python train.py --train_examples=101725 --vocab_size=4585 --encoder_inner_norm=false --encoder_conv_stem=true --encoder_widths=[64, 128, 256] --text_encoder_width=384 --text_encoder_norm="layernorm" --text_encoder_mlp_ratio=6 --text_encoder_bias="all" --residual_init="scaled_by_depth" --optimizer="soap" --beta2=0.999 --max_precond_dim=512 --warmup_steps=600 --weight_decay=0.1
Rows from block 9 of the image encoder, named by matrix and row number. Rows with one number belong to one neuron. Each number is 50 + 12 x the weight over its row's rms, rounded and kept within 0 to 99. All counts start at 0.
# fc1: MLP up (encoder.blocks.9.mlp.fc1.weight, 512x256), inputs 0-127
# fc2: MLP down (encoder.blocks.9.mlp.fc2.weight, 256x512, transposed), outputs 0-127
fc1.61:36 49 25 40 53 52 66 40 59 53 45 43 46 61 68 52 48 51 37 42 36 31 58 35 47 65 40 38 60 44 47 25 61 34 24 38 60 48 38 45 62 28 60 48 59 46 27 61 58 38 44 53 55 63 56 63 33 52 53 45 33 49 67 40 53 34 56 60 65 57 26 83 49 66 55 37 50 45 72 52 55 58 46 60 52 67 59 65 56 46 43 48 82 53 53 46 55 43 35 36 63 32 25 76 39 67 56 65 49 55 52 44 70 34 37 62 66 30 37 40 60 47 56 25 55 60 64 58
fc1.62:51 16 59 49 45 47 57 36 33 60 42 46 57 43 65 48 32 44 40 28 68 46 63 42 51 50 71 43 52 58 61 56 49 54 49 54 34 39 51 54 44 51 46 57 46 43 72 28 29 57 57 58 41 45 41 63 24 51 62 55 42 62 63 65 34 41 84 50 49 37 52 57 56 60 30 33 56 49 26 47 41 73 59 55 34 50 38 52 32 29 49 57 31 36 53 54 54 75 64 47 71 45 51 59 32 50 55 54 42 54 51 52 58 66 44 64 57 63 63 54 35 50 53 52 40 34 78 52
fc1.63:63 47 41 56 60 50 52 31 42 48 45 34 40 44 49 58 37 66 42 56 54 55 44 56 44 60 60 44 53 36 63 49 75 61 34 29 67 60 61 62 21 44 73 46 37 62 60 69 61 41 54 60 40 69 28 42 38 49 49 39 53 20 70 50 68 44 42 61 64 40 51 57 58 43 25 28 72 30 59 46 57 46 38 51 39 44 55 45 46 58 45 50 42 48 26 41 50 53 40 44 47 31 54 56 48 58 49 38 34 37 43 64 11 46 73 49 42 43 66 44 38 37 43 40 49 56 51 61
fc1.64:33 32 19 41 42 52 55 59 74 51 62 46 40 53 51 51 67 46 64 45 45 52 44 45 55 34 49 35 47 66 49 48 42 50 19 53 41 62 19 40 48 55 24 54 53 52 52 50 51 50 56 61 51 17 65 34 53 38 63 51 41 39 47 44 53 60 36 46 37 42 48 45 38 44 63 46 46 41 55 68 49 48 45 40 49 57 49 66 41 35 16 08 49 43 50 40 60 49 48 37 65 64 49 53 38 64 57 55 75 54 45 56 38 49 26 48 63 61 26 39 38 61 68 47 39 47 40 54
fc1.65:47 58 56 44 43 50 46 61 56 53 56 37 42 45 34 39 62 62 66 51 74 60 52 30 55 58 53 45 63 67 53 63 38 46 35 22 57 24 56 53 41 62 20 52 49 51 55 52 60 50 79 47 52 35 46 41 54 51 43 23 44 30 49 51 40 45 64 54 44 40 42 41 49 34 38 42 41 42 32 56 53 50 42 51 84 53 55 56 50 33 54 38 38 57 56 61 55 71 37 44 63 61 35 67 56 49 38 62 36 59 56 50 42 64 55 53 38 53 49 51 39 56 35 37 32 42 29 53
fc1.66:44 74 41 40 39 57 63 36 57 72 66 30 35 32 29 49 49 46 40 49 44 50 50 36 81 51 53 25 56 36 57 54 46 45 78 54 70 50 37 48 56 52 58 56 54 55 65 66 56 85 47 52 48 48 49 67 40 61 53 68 58 57 43 43 27 50 55 60 56 54 36 66 61 50 51 68 44 27 55 35 70 55 52 61 45 53 55 46 54 41 41 45 63 46 53 56 53 69 65 43 91 50 24 51 40 57 47 72 57 55 51 23 53 60 55 37 41 45 54 46 48 37 83 35 51 44 48 47
fc1.67:40 51 42 61 68 50 56 61 40 44 46 48 44 57 33 57 31 35 45 58 34 29 66 44 95 36 80 27 41 35 45 41 20 45 57 34 35 49 55 44 32 54 56 66 62 55 49 44 70 41 35 40 42 45 57 42 70 65 70 62 52 37 35 43 53 40 35 44 39 63 63 55 27 64 51 48 58 66 36 42 56 51 56 46 54 42 55 66 66 53 45 34 42 61 58 65 46 46 33 38 60 29 43 47 58 61 55 63 17 39 44 54 45 49 62 43 69 36 47 29 38 55 46 36 41 43 62 31
fc1.68:57 48 50 49 60 52 56 50 53 45 41 40 51 27 44 60 46 36 48 58 66 58 41 52 36 52 59 74 45 30 48 36 49 61 62 50 58 52 38 57 58 31 43 52 45 35 68 65 63 50 48 47 65 47 34 41 48 70 77 56 54 54 41 61 33 54 26 48 55 54 56 52 42 32 40 67 32 32 62 51 37 35 40 68 52 59 68 54 42 65 53 80 47 37 47 52 58 69 50 40 55 61 32 53 64 50 49 45 47 43 47 59 60 44 25 37 72 52 38 66 20 59 46 54 68 51 92 60
fc1.69:46 53 65 67 58 41 42 39 56 32 54 61 44 39 47 47 61 48 42 49 44 43 32 31 42 49 57 45 44 31 74 41 59 24 67 71 45 51 25 56 39 55 61 47 51 55 44 51 79 56 46 24 51 33 49 60 75 43 30 47 42 39 48 44 53 46 43 52 46 37 44 52 58 73 48 32 44 34 56 58 61 31 30 64 44 54 44 63 32 40 61 39 62 63 65 38 56 60 40 44 35 51 56 40 39 49 86 55 44 40 65 23 57 24 52 43 49 59 40 50 49 47 32 21 37 57 61 47
fc1.70:53 53 47 56 56 58 52 42 48 63 45 43 58 39 65 31 48 23 46 65 75 04 56 52 67 61 32 49 49 58 52 37 42 38 55 62 20 52 49 61 35 38 61 40 60 35 45 41 65 39 42 39 53 52 43 46 43 50 60 36 62 63 36 31 20 47 52 32 34 57 58 68 34 40 48 49 34 47 54 39 62 43 47 47 29 45 41 52 67 51 49 48 60 48 49 80 54 62 34 44 70 64 48 59 51 35 56 40 52 43 45 49 85 59 59 53 30 53 41 50 22 52 62 70 46 66 59 73
fc1.71:69 35 62 51 59 55 41 41 69 51 50 62 65 57 31 50 67 63 62 46 52 59 79 57 61 51 59 58 70 42 55 37 50 45 36 57 48 38 44 55 57 39 45 53 32 53 42 58 50 45 33 39 46 47 52 44 42 70 45 26 28 36 43 53 62 40 45 50 44 57 59 30 30 23 39 56 53 52 54 50 54 72 50 56 63 37 54 69 53 41 72 71 44 47 48 62 54 76 78 45 54 50 57 53 36 60 50 48 60 31 58 34 41 49 54 53 52 39 64 37 48 48 42 41 55 45 59 59
fc1.72:57 67 45 41 32 51 58 42 42 66 40 43 41 63 43 52 42 51 39 79 53 57 72 50 70 58 55 70 33 53 55 61 64 54 50 41 35 22 58 52 53 59 48 61 45 56 82 56 50 66 60 53 60 52 58 57 53 44 37 41 52 44 52 34 49 51 59 53 35 55 61 57 57 41 48 53 50 71 39 32 50 37 67 50 41 51 51 56 75 57 37 35 48 62 35 67 54 56 39 41 49 63 45 46 45 44 57 43 42 71 37 70 39 47 45 72 37 33 51 51 39 53 55 31 49 40 56 52
fc2.61:36 55 42 59 46 47 78 27 46 50 64 46 42 49 72 30 49 29 35 32 52 38 56 48 33 70 17 63 51 44 31 66 50 56 37 47 28 46 50 42 39 26 51 30 37 49 68 60 30 54 66 53 49 42 29 58 67 45 67 47 45 26 57 55 63 57 70 56 42 53 51 44 51 49 31 32 62 48 73 43 49 61 42 51 44 70 60 29 38 55 58 74 60 45 30 50 63 62 45 35 61 54 47 42 44 50 60 44 47 73 44 29 41 59 42 22 45 59 63 64 68 45 52 41 48 56 65 51
fc2.62:25 37 62 59 24 41 57 32 38 51 58 38 64 31 56 45 55 56 40 41 48 38 34 59 67 34 64 63 47 22 53 57 47 62 45 46 41 14 56 31 38 65 58 40 40 44 42 49 68 47 54 70 65 36 39 44 50 61 51 48 30 53 35 50 47 59 43 64 53 66 54 38 61 63 52 35 51 20 49 57 40 63 42 61 42 47 52 57 45 42 45 35 48 55 48 53 57 44 20 68 40 66 53 53 45 56 39 62 43 48 41 58 49 57 54 54 43 76 67 33 38 59 37 48 47 51 33 50
fc2.63:43 69 49 63 37 42 20 50 39 69 50 53 53 59 56 44 64 64 53 36 57 62 46 61 34 54 46 64 37 44 42 46 69 47 39 55 47 40 62 65 33 48 48 70 49 61 52 53 24 44 63 34 54 60 46 62 58 46 37 56 63 63 38 60 50 37 40 48 63 21 46 61 48 35 50 31 55 41 78 56 55 62 65 42 52 50 37 66 36 60 53 43 61 55 65 41 61 56 35 56 46 40 64 39 42 54 44 61 60 70 33 54 25 67 58 36 16 81 50 53 32 63 71 49 36 67 57 34
fc2.64:59 28 45 36 51 50 38 47 52 69 25 27 60 49 69 11 50 53 42 46 42 39 54 46 37 53 48 21 50 63 45 57 41 54 48 49 44 37 51 49 55 58 42 55 53 55 46 35 56 44 53 58 44 58 57 53 49 67 64 64 35 60 57 39 55 33 48 57 69 23 49 29 74 60 67 56 31 48 34 49 56 48 63 55 53 46 82 47 46 43 59 52 42 48 41 63 37 53 75 52 41 50 71 36 66 34 49 49 53 69 26 75 46 34 36 44 60 34 46 70 54 58 52 49 69 57 54 32
fc2.65:59 30 42 45 48 45 38 54 39 70 55 35 63 33 60 54 35 56 62 37 47 48 33 56 45 50 50 41 67 24 36 54 51 62 49 52 43 48 54 33 43 48 55 68 50 44 75 66 32 54 56 45 50 49 30 60 56 51 65 58 32 59 42 47 29 56 14 56 67 42 33 43 37 63 54 58 46 44 53 29 58 70 41 55 63 60 40 72 42 43 46 44 63 26 50 46 57 22 59 46 49 47 55 20 76 65 43 41 72 69 43 48 46 53 51 32 62 37 50 75 57 49 48 63 37 51 56 57
fc2.66:44 47 40 48 41 67 47 57 42 58 38 57 45 64 52 52 69 66 52 53 45 63 43 40 66 45 45 35 56 65 37 49 53 29 41 60 33 50 51 53 59 54 54 70 58 38 48 35 44 48 40 30 32 51 54 50 58 43 67 55 39 34 44 36 63 50 80 34 52 40 53 40 41 46 59 62 52 70 47 57 60 48 61 58 34 61 35 39 56 38 63 16 33 40 40 42 47 64 39 55 64 59 33 63 37 50 60 40 57 69 53 45 41 59 37 44 51 43 66 46 33 59 47 64 51 52 44 44
fc2.67:49 49 25 56 47 41 37 54 68 62 57 50 42 32 53 36 56 46 42 39 50 55 53 47 67 58 52 43 61 64 40 51 58 59 70 44 54 47 56 41 26 46 39 64 53 39 38 41 39 63 30 46 58 41 64 53 51 49 52 45 46 40 50 54 47 78 22 50 46 54 48 59 48 56 58 66 73 44 71 40 39 50 35 64 59 36 56 54 48 17 43 63 53 33 38 42 35 42 65 48 30 39 31 68 40 46 49 37 38 38 58 26 41 42 45 34 54 71 72 50 51 49 41 55 30 54 40 48
fc2.68:64 48 39 49 40 57 81 47 46 71 58 53 64 47 44 44 56 40 64 51 73 45 63 29 52 54 47 68 49 71 42 51 54 59 30 40 43 33 54 49 49 60 61 50 53 45 35 54 55 32 43 67 46 58 51 25 70 41 59 38 56 58 49 35 65 43 54 67 46 61 45 46 33 51 55 49 56 42 54 51 55 56 53 34 62 63 41 60 54 34 47 46 54 51 50 50 58 32 41 74 38 44 25 48 67 69 34 34 33 49 39 60 35 36 46 60 30 50 26 66 51 46 57 58 77 51 66 36
fc2.69:41 48 61 76 57 50 40 25 63 64 32 56 53 51 52 50 36 72 53 38 60 72 60 53 58 39 58 55 41 45 30 59 50 46 31 41 53 38 53 48 53 50 45 39 44 58 64 43 33 43 55 54 64 39 52 46 66 55 71 28 43 60 48 77 56 56 52 43 75 63 62 44 62 53 49 65 52 37 69 51 42 57 55 42 24 50 54 38 50 47 43 39 42 69 35 52 51 26 67 56 56 45 53 63 46 53 67 34 50 55 55 75 45 45 60 72 34 41 71 21 57 41 51 61 45 43 61 45
fc2.70:48 54 54 56 43 72 41 58 59 53 45 56 45 56 73 61 39 40 50 51 59 69 53 51 47 44 53 44 67 56 47 49 47 63 47 69 72 57 35 49 43 29 47 47 39 40 56 56 43 39 50 42 49 51 32 29 52 26 49 52 65 48 42 48 46 33 30 45 61 32 49 51 45 37 18 70 64 44 35 57 69 50 46 48 47 26 52 54 49 57 40 45 80 42 48 55 59 53 25 38 47 48 49 33 62 41 61 62 34 69 43 61 43 49 54 53 57 39 38 62 32 23 54 54 76 50 54 67
fc2.71:48 59 60 54 45 45 30 46 39 52 54 50 62 49 42 40 64 63 39 49 58 63 50 62 64 48 39 56 57 36 67 50 45 57 51 50 65 58 50 36 55 55 57 43 50 30 37 35 54 40 59 49 51 32 62 49 62 61 54 44 47 49 60 59 43 56 39 57 67 43 53 55 50 58 45 64 34 54 38 38 79 15 47 44 64 52 43 55 27 36 45 52 54 48 51 35 49 41 30 37 58 46 57 44 68 70 64 52 58 49 42 34 58 24 55 57 68 52 61 73 54 49 22 49 42 44 58 65
fc2.72:49 68 71 32 33 41 55 43 26 73 65 40 24 37 27 47 39 34 47 40 41 29 43 38 47 57 57 44 50 44 29 64 35 64 52 52 49 42 37 60 26 46 57 64 35 45 48 57 49 43 44 47 84 59 51 49 71 59 54 37 57 68 53 53 40 63 44 42 17 55 53 60 59 51 41 42 81 45 35 49 44 44 35 46 54 34 55 70 50 47 65 57 47 32 32 40 61 53 50 50 25 55 48 58 65 52 31 46 61 68 57 49 46 47 34 54 35 63 53 41 71 58 57 43 56 36 45 56