A small contrastive image-text model, trained from scratch: 30.5 epochs.
Rows from block 8 of the image encoder of a small contrastive image-text model, named by matrix and row number. Rows with one number belong to one neuron. Each number is 128 + 24 x the weight over its row's rms, rounded and kept within 0 to 255. All counts start at 0.
After each neuron's rows are labels from the 100 images, of 14848, where the neuron reaches its highest value: "top examples" is what is common among them. Only what is clearly more common there than usual is listed. The data: photos with spoken descriptions (Open Images, Localized Narratives).
# fc1: MLP up (encoder.blocks.8.mlp.fc1.weight, 512x256), inputs 128-191
# fc2: MLP down (encoder.blocks.8.mlp.fc2.weight, 256x512, transposed), outputs 128-191

fc1.82 [114 147 127 147 122  95 155 134 138  74 129 120 134 145 154 125  78 127 121 133 102 148 155 153 119 152 137 106 144 140  89 124 116 116 133 132 162 187 140 119 142 129 146 107 134 120  94 129 131 153 146 109 143 128 155 108 126  67 169 121 145 146 148 118]
fc2.82 [ 98 132 112 143 134 142 106 147 104 125 144  99  92 112 114 139 145 163 135 121 125 103 131  87 116 117 132 147  86 137  97 146 158 102 126 115 170 156 164  93 139 116 125 140 118 125 144 129 175 124 158 150 134 121 147 125 130 117  77 105 127 118  86 106]
top examples: text has "wearing"

fc1.68 [117 126 167 136 145 109 101 131 184 133 125 146 121  92 154 122 106  72 117 150 133  87 159 126 157 140 120 136 125 131 175 114 127 122 172 136 174 142  91 148 148 105 151 129 173 154 131 136 157  94 106 143 148 129 133 127 132 108 110 107 124 150 128 174]
fc2.68 [113 113 185 112 110 101 159 159  92 101 117 137 115  94 144 127 106 166 103  77 115 154 117 149 141 134 112  98 152 137 137 150 122 142 118 120 141 121 108 131 104 163 170 153 100 195  98 204 113 168 143 105  98 134 111 135 127 166 169 150 122 128 166 126]
top examples: text has "grass"

fc1.93 [169 134 101  93 123 113 105 141 125 138 133 147 160 138 124  97 116 120 137 103 114 127 150  76  99 153 106  60 124 101 135 122 104 122 128 115 132 137 147 119 162 122 101 112 160 174 106 129 120 121 100 112 134 142 136 148 128 129 108 148  97 119 168 148]
fc2.93 [131 138 122 131 123 140 139 181 123 131 140 111  95 114 107  78 108 110 146 134 111 133 114 114 112 134 126 144 131  98 163 138 105 129 134 106 118 114 155 131 104 122 127 143 125 134 167 125 129 175  80  95 140 142 120 125 128 176 131 130 118 115 138 126]
top examples: text has "grass"

fc1.395 [116 112  97 161 144 152 148 109 106 143 127  91 131 103 162 159  99 122 120 124 156 100 133 136 112  93  79 128  89 110 143 146 130 123 148 127 107 159 132 116 109 130  87 142 105 160 165  88 171 114 131 102  83 172  99 135 134 152 137 119 138 125 137  89]
fc2.395 [100 139 164 161 169 158 115 127 129 139 138 131 123 128 129 127 119 118 136  96 148 151 123  67 119  87 183 158 113 129 159 111 130 161 113 120 119  63 137 116 108  80 109 137 149 109 114 105 107 181 122 159 145 133 120 139 159  94 158 141 147 150  79 120]
top examples: text has "grass"

fc1.495 [170 104 141 133 110 108 127 106 174 125 111 110 126  84 132 127 142 130 122 131  62 137 137 129 118 160 175 123 157 130 101  90 118  95 103 136 133 143 100 142 144 193 133 134 165  77 135 139 122 146 132 113 102 157 140 149 194 147 151 145 144 143 127 106]
fc2.495 [105 159 107 101 131 152 126 177 127 161 159 122 134 102 127 160 147 128  93 109 176  95 113 103 151 109 162 117  83 130 112 151 108 110 147 115 151  74 100 126 123 130 104 124 111 165 149 125  92 104 101 101 178  82 125  99 125 110 171 138 130 112 115 128]
top examples: text has "standing"; text has "holding"; text has "persons"

fc1.48 [117 150 170 104 117 123 112  92 115 144 128 154  95 169 122 139  92 163 134 117 134 112 149 102 101 126 149 155 121  79 144 139 137 132 132 148 108  96 141 109 144 149 127 104 109 139 121 114 129 142 117 101 102 149 172  98  96  90 110 143 113 135 150 126]
fc2.48 [150 144 142 134  93 114 102  93 169 140 190 159 168 155 152 122  96 132 120 118 126 119 140 110 128 145 144  97  81 148 117 153 112 158 124 169  95 156 126 105 180  91 134 121  97 139 109 120 116 143 172 138  97  66 141 101 138 122 113 168 125 190 120  98]
top examples: text has "people"; text has "standing"; text has "sitting"; text has "table"

fc1.132 [ 87 148 109 118 102 100 140 156 175 128 119 151 110 109  57 114 122 132 138 142 190 146 148 128 129 140 119 142  93 161 189 112 146 169 128 124  98 125 128 122 150 164 147 131 119 123  97 133  92 130 116 105 117 133 145 113  81  98 111 115 150 129 116  74]
fc2.132 [114 138 114 126 145 134 125 127  91 122 104 113  88 118 124 161 161 133 129  84 113 138 111 161 128 110 130 156  86  87 134 127 162 130 103 106 147 101 110 129  95 113 101 107 120 148 145 185 128 111 131 135 136 123 152 135 121 148 113 146 144 117 158  84]
top examples: text has "sky"; text has "trees"

fc1.194 [151 109 120 115 108 158 142 122 110 162 117 161 113 107 137  90 140 121  84 123 127 130 112 150  81 101 173 130 176 131 131  70 152 129 120 122 131 134 123 114  74 149 120 133 112 142 135 164 113 120 120 126 122 102 175 122 121 104 132 119 136 132 137 129]
fc2.194 [ 93 138 119 129 125  96 109 112 134 123 108  76 135  87 123 149 170 128 115 130 153 133 138 130 130 117  97 121 106  90 105 150 136 136 123 140 111 117 105 128 144  92 151 165 116 130 130 137 104 127 135 111 150 213 121 113 153 154 112 150 150 120 130 156]
top examples: text has "grass"

fc1.10 [100 122 142 159 150 117 114 139 108 141 128  98 120 127 120 167 138 105 101 124 134 121  74 148 104 152 146 126  81 133 134 119 134 110 125  99 123  79 176 151 141 121 133  64 110 129 108 157 114 163 128 131 160 107 126 101 138 104 123 130 159 124 102 110]
fc2.10 [141 147 133 134 137 133  95 151 112 147 136  99 165 135 129 130 153 118 164 158 124 114 145  93 101 131 146  96 138 111 142 140 151 173 151 129 119 131  96 124 121 155 140 102 134 170 125 116 128 183 125 140 131 127 138 109 181 110 132 182 103 143  66  96]
top examples: text has "sky"; text has "buildings"; text has "road"

fc1.349 [152 145 125 117 119 153 129 132 142 152 145 170 102 136 148 147 110 107 104  96 118 140 117 142 121 140 133 148 133 143 120 104 122 170 122 139  76 117 133 159 137  84  99 104 137 134 118 107 106 121 136 104 144 124 130 116 148 101 131 100 127 107 116 123]
fc2.349 [ 90 163 120 148 141 110 112 141 124 151  82 125 132 131 136  92 163 139 132  93 126 137 129 149 144 154 125 150 119 127 159 128 128  99 146 135  67 149 169  73 130 148 144 115 120 158 111  84 160  68 129 129 136 155 161 113 147 138 127 147 159 114 181 117]
top examples: text has "grass"

fc1.17 [125 118 119 110  98 173 142 114 131 139  83 118 136 110 150 137 127 107 137 173 171 158 128 126 129 109 111 145 132 142  89 111 122 123  87 137 131 127 131 104 139 118 125 141  95 147 132 157 130 149 103 129 120  71  99 167 143  90 136 115 111 165 137 102]
fc2.17 [ 97 124 118 164 114 182 134 108 121 119 115 160 136 123 125 125 142 144 139 157 146 122 126 124 136 117 174 162 146 130 172 170 110 122 121 134 181 126 120 167 144 149 130 146 139 148  95 157 119 180 182 145  95 147 111  65 165 106 106 131  88 132 141 132]
top examples: text has "sky"; text has "trees"; text has "water"; text has "buildings"

fc1.66 [128  91 111 137 104 159  81 159 109 152 149 103 127  98  84 156 151 174 136 119 109 107 127 116 131 118 152 149 119 166  58 152 124 154 148  86 137 129 153 143 122 136 109  84 125 132 135 125 123 136 131 121 112 111 110 126 121  96 141 151 115 129 127 141]
fc2.66 [151 150 101 117 102 148 133 127 153 118 144 120 123 159 133 116 167 123 136 115 114 106 129 191 179 102 102 143  89 153 136 172 121 108 152 100 139 150 159 131 112 145 170  86 133 120 124  98 103 145 114 123 169 101 115 127  98 121 138 119 137 126 151 118]
top examples: text has "road"

fc1.267 [135 116 142 141 128 112 143 153 141 131 141 102 122  82 110 144 146 108 130  92 129 110 128 147 128 128 128 155 130 155 137 110 114 128  96 102 147 117 150 153 114 139 103 116 137 108 131 149 129 117 131 115 136 120  97 112  94 119 148 105  90 141 120 150]
fc2.267 [164 152 146 120 127 126 135 116 163 129 120 102 128  80 139 106  98  98 159 130 119 106  83 118 140 123  92 109 141 104 152 141 119 115 141 122 142 141  91 166  92 146 129 116 170 146 137  66 106 134 173 120 185  92 169 141 159 147 109 154 146 138 113 148]
top examples: text has "road"

fc1.27 [104 135 149 109  62 177 116 141 146 150 117 147 179 110 116 119 137 133 112 123  91 121 139 135 114 124 102 136 128 102 145 134 112 139 139 145 119 128 143 132 184 131 132 144 122 154 112 128 155 116 167 111 171 111 130 138 127 152 140 158 103  79  92 176]
fc2.27 [134 121 115 113 123 141 160 119 126 104  76 129 128 125 171 100 119 117 102 177 123 160 154 104 120 104 118 135 133 116 124 113 149 108 145 119 151 197 113 131  87 124 126 127 152 121 119 148 128 109 136  96 110 149 135 119 111 106  67 149 147  63 158 129]
top examples: text has "wearing"

fc1.368 [134 108 105 176 143 119 161 153 145  96 127 126 112 119 137 110 104 138 144 108 116 136 144 146 103 145 106 112 126 126  70 144  86 155  75  98 148  89  52 136  97 116 173 105  85 126 115 101 110 151 148  78 132 106 136 120 184 121 122 129  94  94 127  96]
fc2.368 [116 100 143 159 147 111 135 119 198 129 155 128 110 137 139 113 125 152 130 120 113 163  87 112  83 108 168 103 141 130 150 117 119 116 123 147 115 117 127 143 152 136  90 131 107 119 134 105 155 134 130 145 125 118 142 108  79 129  83 107 138  97 117  95]
top examples: text has "road"

fc1.382 [146 123 122 177 103 130 113 103 162 145 125 155 130 166  91  83  98 118 148 135 119 123 142  64 107 131 131 140 129 118 101 158 171 118  92 114 136 133 157 138 142  79 114  87 159  89 131 155 135 136 126 105 120 121 112 116  90 160 121  95 104  77 141 118]
fc2.382 [139 155 110 115 114 108 167  87  76 132 127 126 136 118 152 121 115 149 144 112 113 130 120 125 125 146  92 116 150 135  63 129 156 115 115 149 131  98 150 173 121 151 115 113 144 122 102 121 172 145 136 192 133  77 104 141 185 126 154 136 120 115 121 117]
top examples: text has "standing"; text has "people"; text has "holding"

fc1.376 [130 126 126 114 126 112 124 135 160 153 132 123 120 143  74 128 123 152 134 132 154 137 123 123 106 110 208 123 114  77 161 150 102  86 105  94 117 102 153 117  88 113 128  67 109 134 132 159  92 141 142 148 108 147 108 114 153  87 103 127 130 118 175 109]
fc2.376 [124 124  80 105 109 142 157 120 156  98 138 174 154 165 146 118  89 148 114 120 175 101 119 155 138 133 108  75 108 141  89 127  86 133 115 145 159  92 101 109 105  96 161 111 129 153  66 159 155 125 145 138 122 107 102 157 124 120 147 117 131 177 125 116]
top examples: text has "standing"; text has "people"; text has "holding"

fc1.463 [152 126 150 132 118 143 110 109 196 133 139 108 144 137 107  79 104 104 153 121 116 128 112 115 124  93 128 124 151 122 110 107  93 130  99 117  94  66 117 134 116 113 132 118 125 139  96 174 127 138  93 120 176 115 142 130 101 116 177 153 141 111 117 127]
fc2.463 [155 143 169 151 135 115 109 122 119 100 142 133 105 112 121 124 147 133 101 115  96 104  63 126  99 124 113 121 132 136 101 160  96 103 153 139 127 136 120 154 164 108 135 102 111 108 127 175 129 128  90 163 146  98 181 114 164  93 165 153 122 111  89 151]
top examples: text has "sky"; text has "trees"; text has "buildings"

fc1.98 [164 132 133 148  91  96 118 120 116 134 128 143 110 110 131 118 123 146 114 147 126 102 132  98 140 107 112 121  69 111 111 134 118 157 141 134  99  63 138 114 155 160 112 102 127 120 101 155 158  94  77 111 126  99 131 124 139 147 183 141 151  94 130 104]
fc2.98 [118 131 128 165 132 105 130 113 127 167 150 133 118 147 124 155  87 113 116 135 152 145 134 129  96 167 116 134 121 114 101 136  78 110 148 124  88 154 120 111 149 122 125 109 154 103 157  77 154  81 120 124 144 141 129 116 155 122 105  77 120 112 144  51]
top examples: text has "sky"

fc1.63 [127 160 136 156 146 139 108 128 145  87  86 102  81 152 149 134 113 120 116 158 112 114 108  91 135 134  99 103 180 150  98 112 141 144 124 131 127  95 154 147 145  86 145 117  98  98 137 138 160 115  93 106 159 169 186 149 173 144 154 111  88 104 104 152]
fc2.63 [138  89 119 143 143 135 118 154 111 139 113 117 116 159 144 148  99  63 105 161 134 137 137 100 135 118 165 160 145 152 134 123 120 139 135 116 150 147 165 142 127 132 134 108 124 156 139 179 158 119 120 141 142 131 125 159 123 144 135 107 163 126 123 124]
top examples: text has "road"

fc1.407 [132 139 133 155 163 126 141 148 127 146  92 105 167 125 152 119 158 119 151 124 131 160 151  98 110 163 142 116 105 151 124 134 113 149 106 162  80 113 114  94 124  85 144 157 144 132 176 148 120 104 103 120 108 132 135 125 142 101 140 129 123 109 109  82]
fc2.407 [112 176 113 110  95 143 127 107 108 101 118 104 161 147 128 146 127 108 127 124 134 165 146 129 144 165 117 161 154 110 136 111  93 119 116 122 127 147 159 101 122  88 124 128 125 134  84 124 116 107 115  91 179 185 122 118 140 134 147 166 131 106 141 116]
top examples: text has "sky"; text has "trees"; text has "grass"; text has "road"

fc1.487 [154 138  79 150 122 160 136 126 129 153 146 100 136 128 146 139  64 120  83 160 102 141 141 135 157 143 143 125 106  86 160 130 148 109 129 128 104  60 140 118  87 186 103 141  99  93 113 105 152 151  98 135 154 149 112 119 109 116 127 131 168  92 148 138]
fc2.487 [160 119 138 128 111 141 101 109 135 144 142 115 138 158 112 127  87 139 105 126 146 145 163 130 117 134 163 145 106 108 166 150 148 120 126 106 117 101 146 125 124 138 181  72 134 124  77 113 175 120 132  69 139 117 122 134 129 158 136  85 143 155 131 142]
top examples: text has "sky"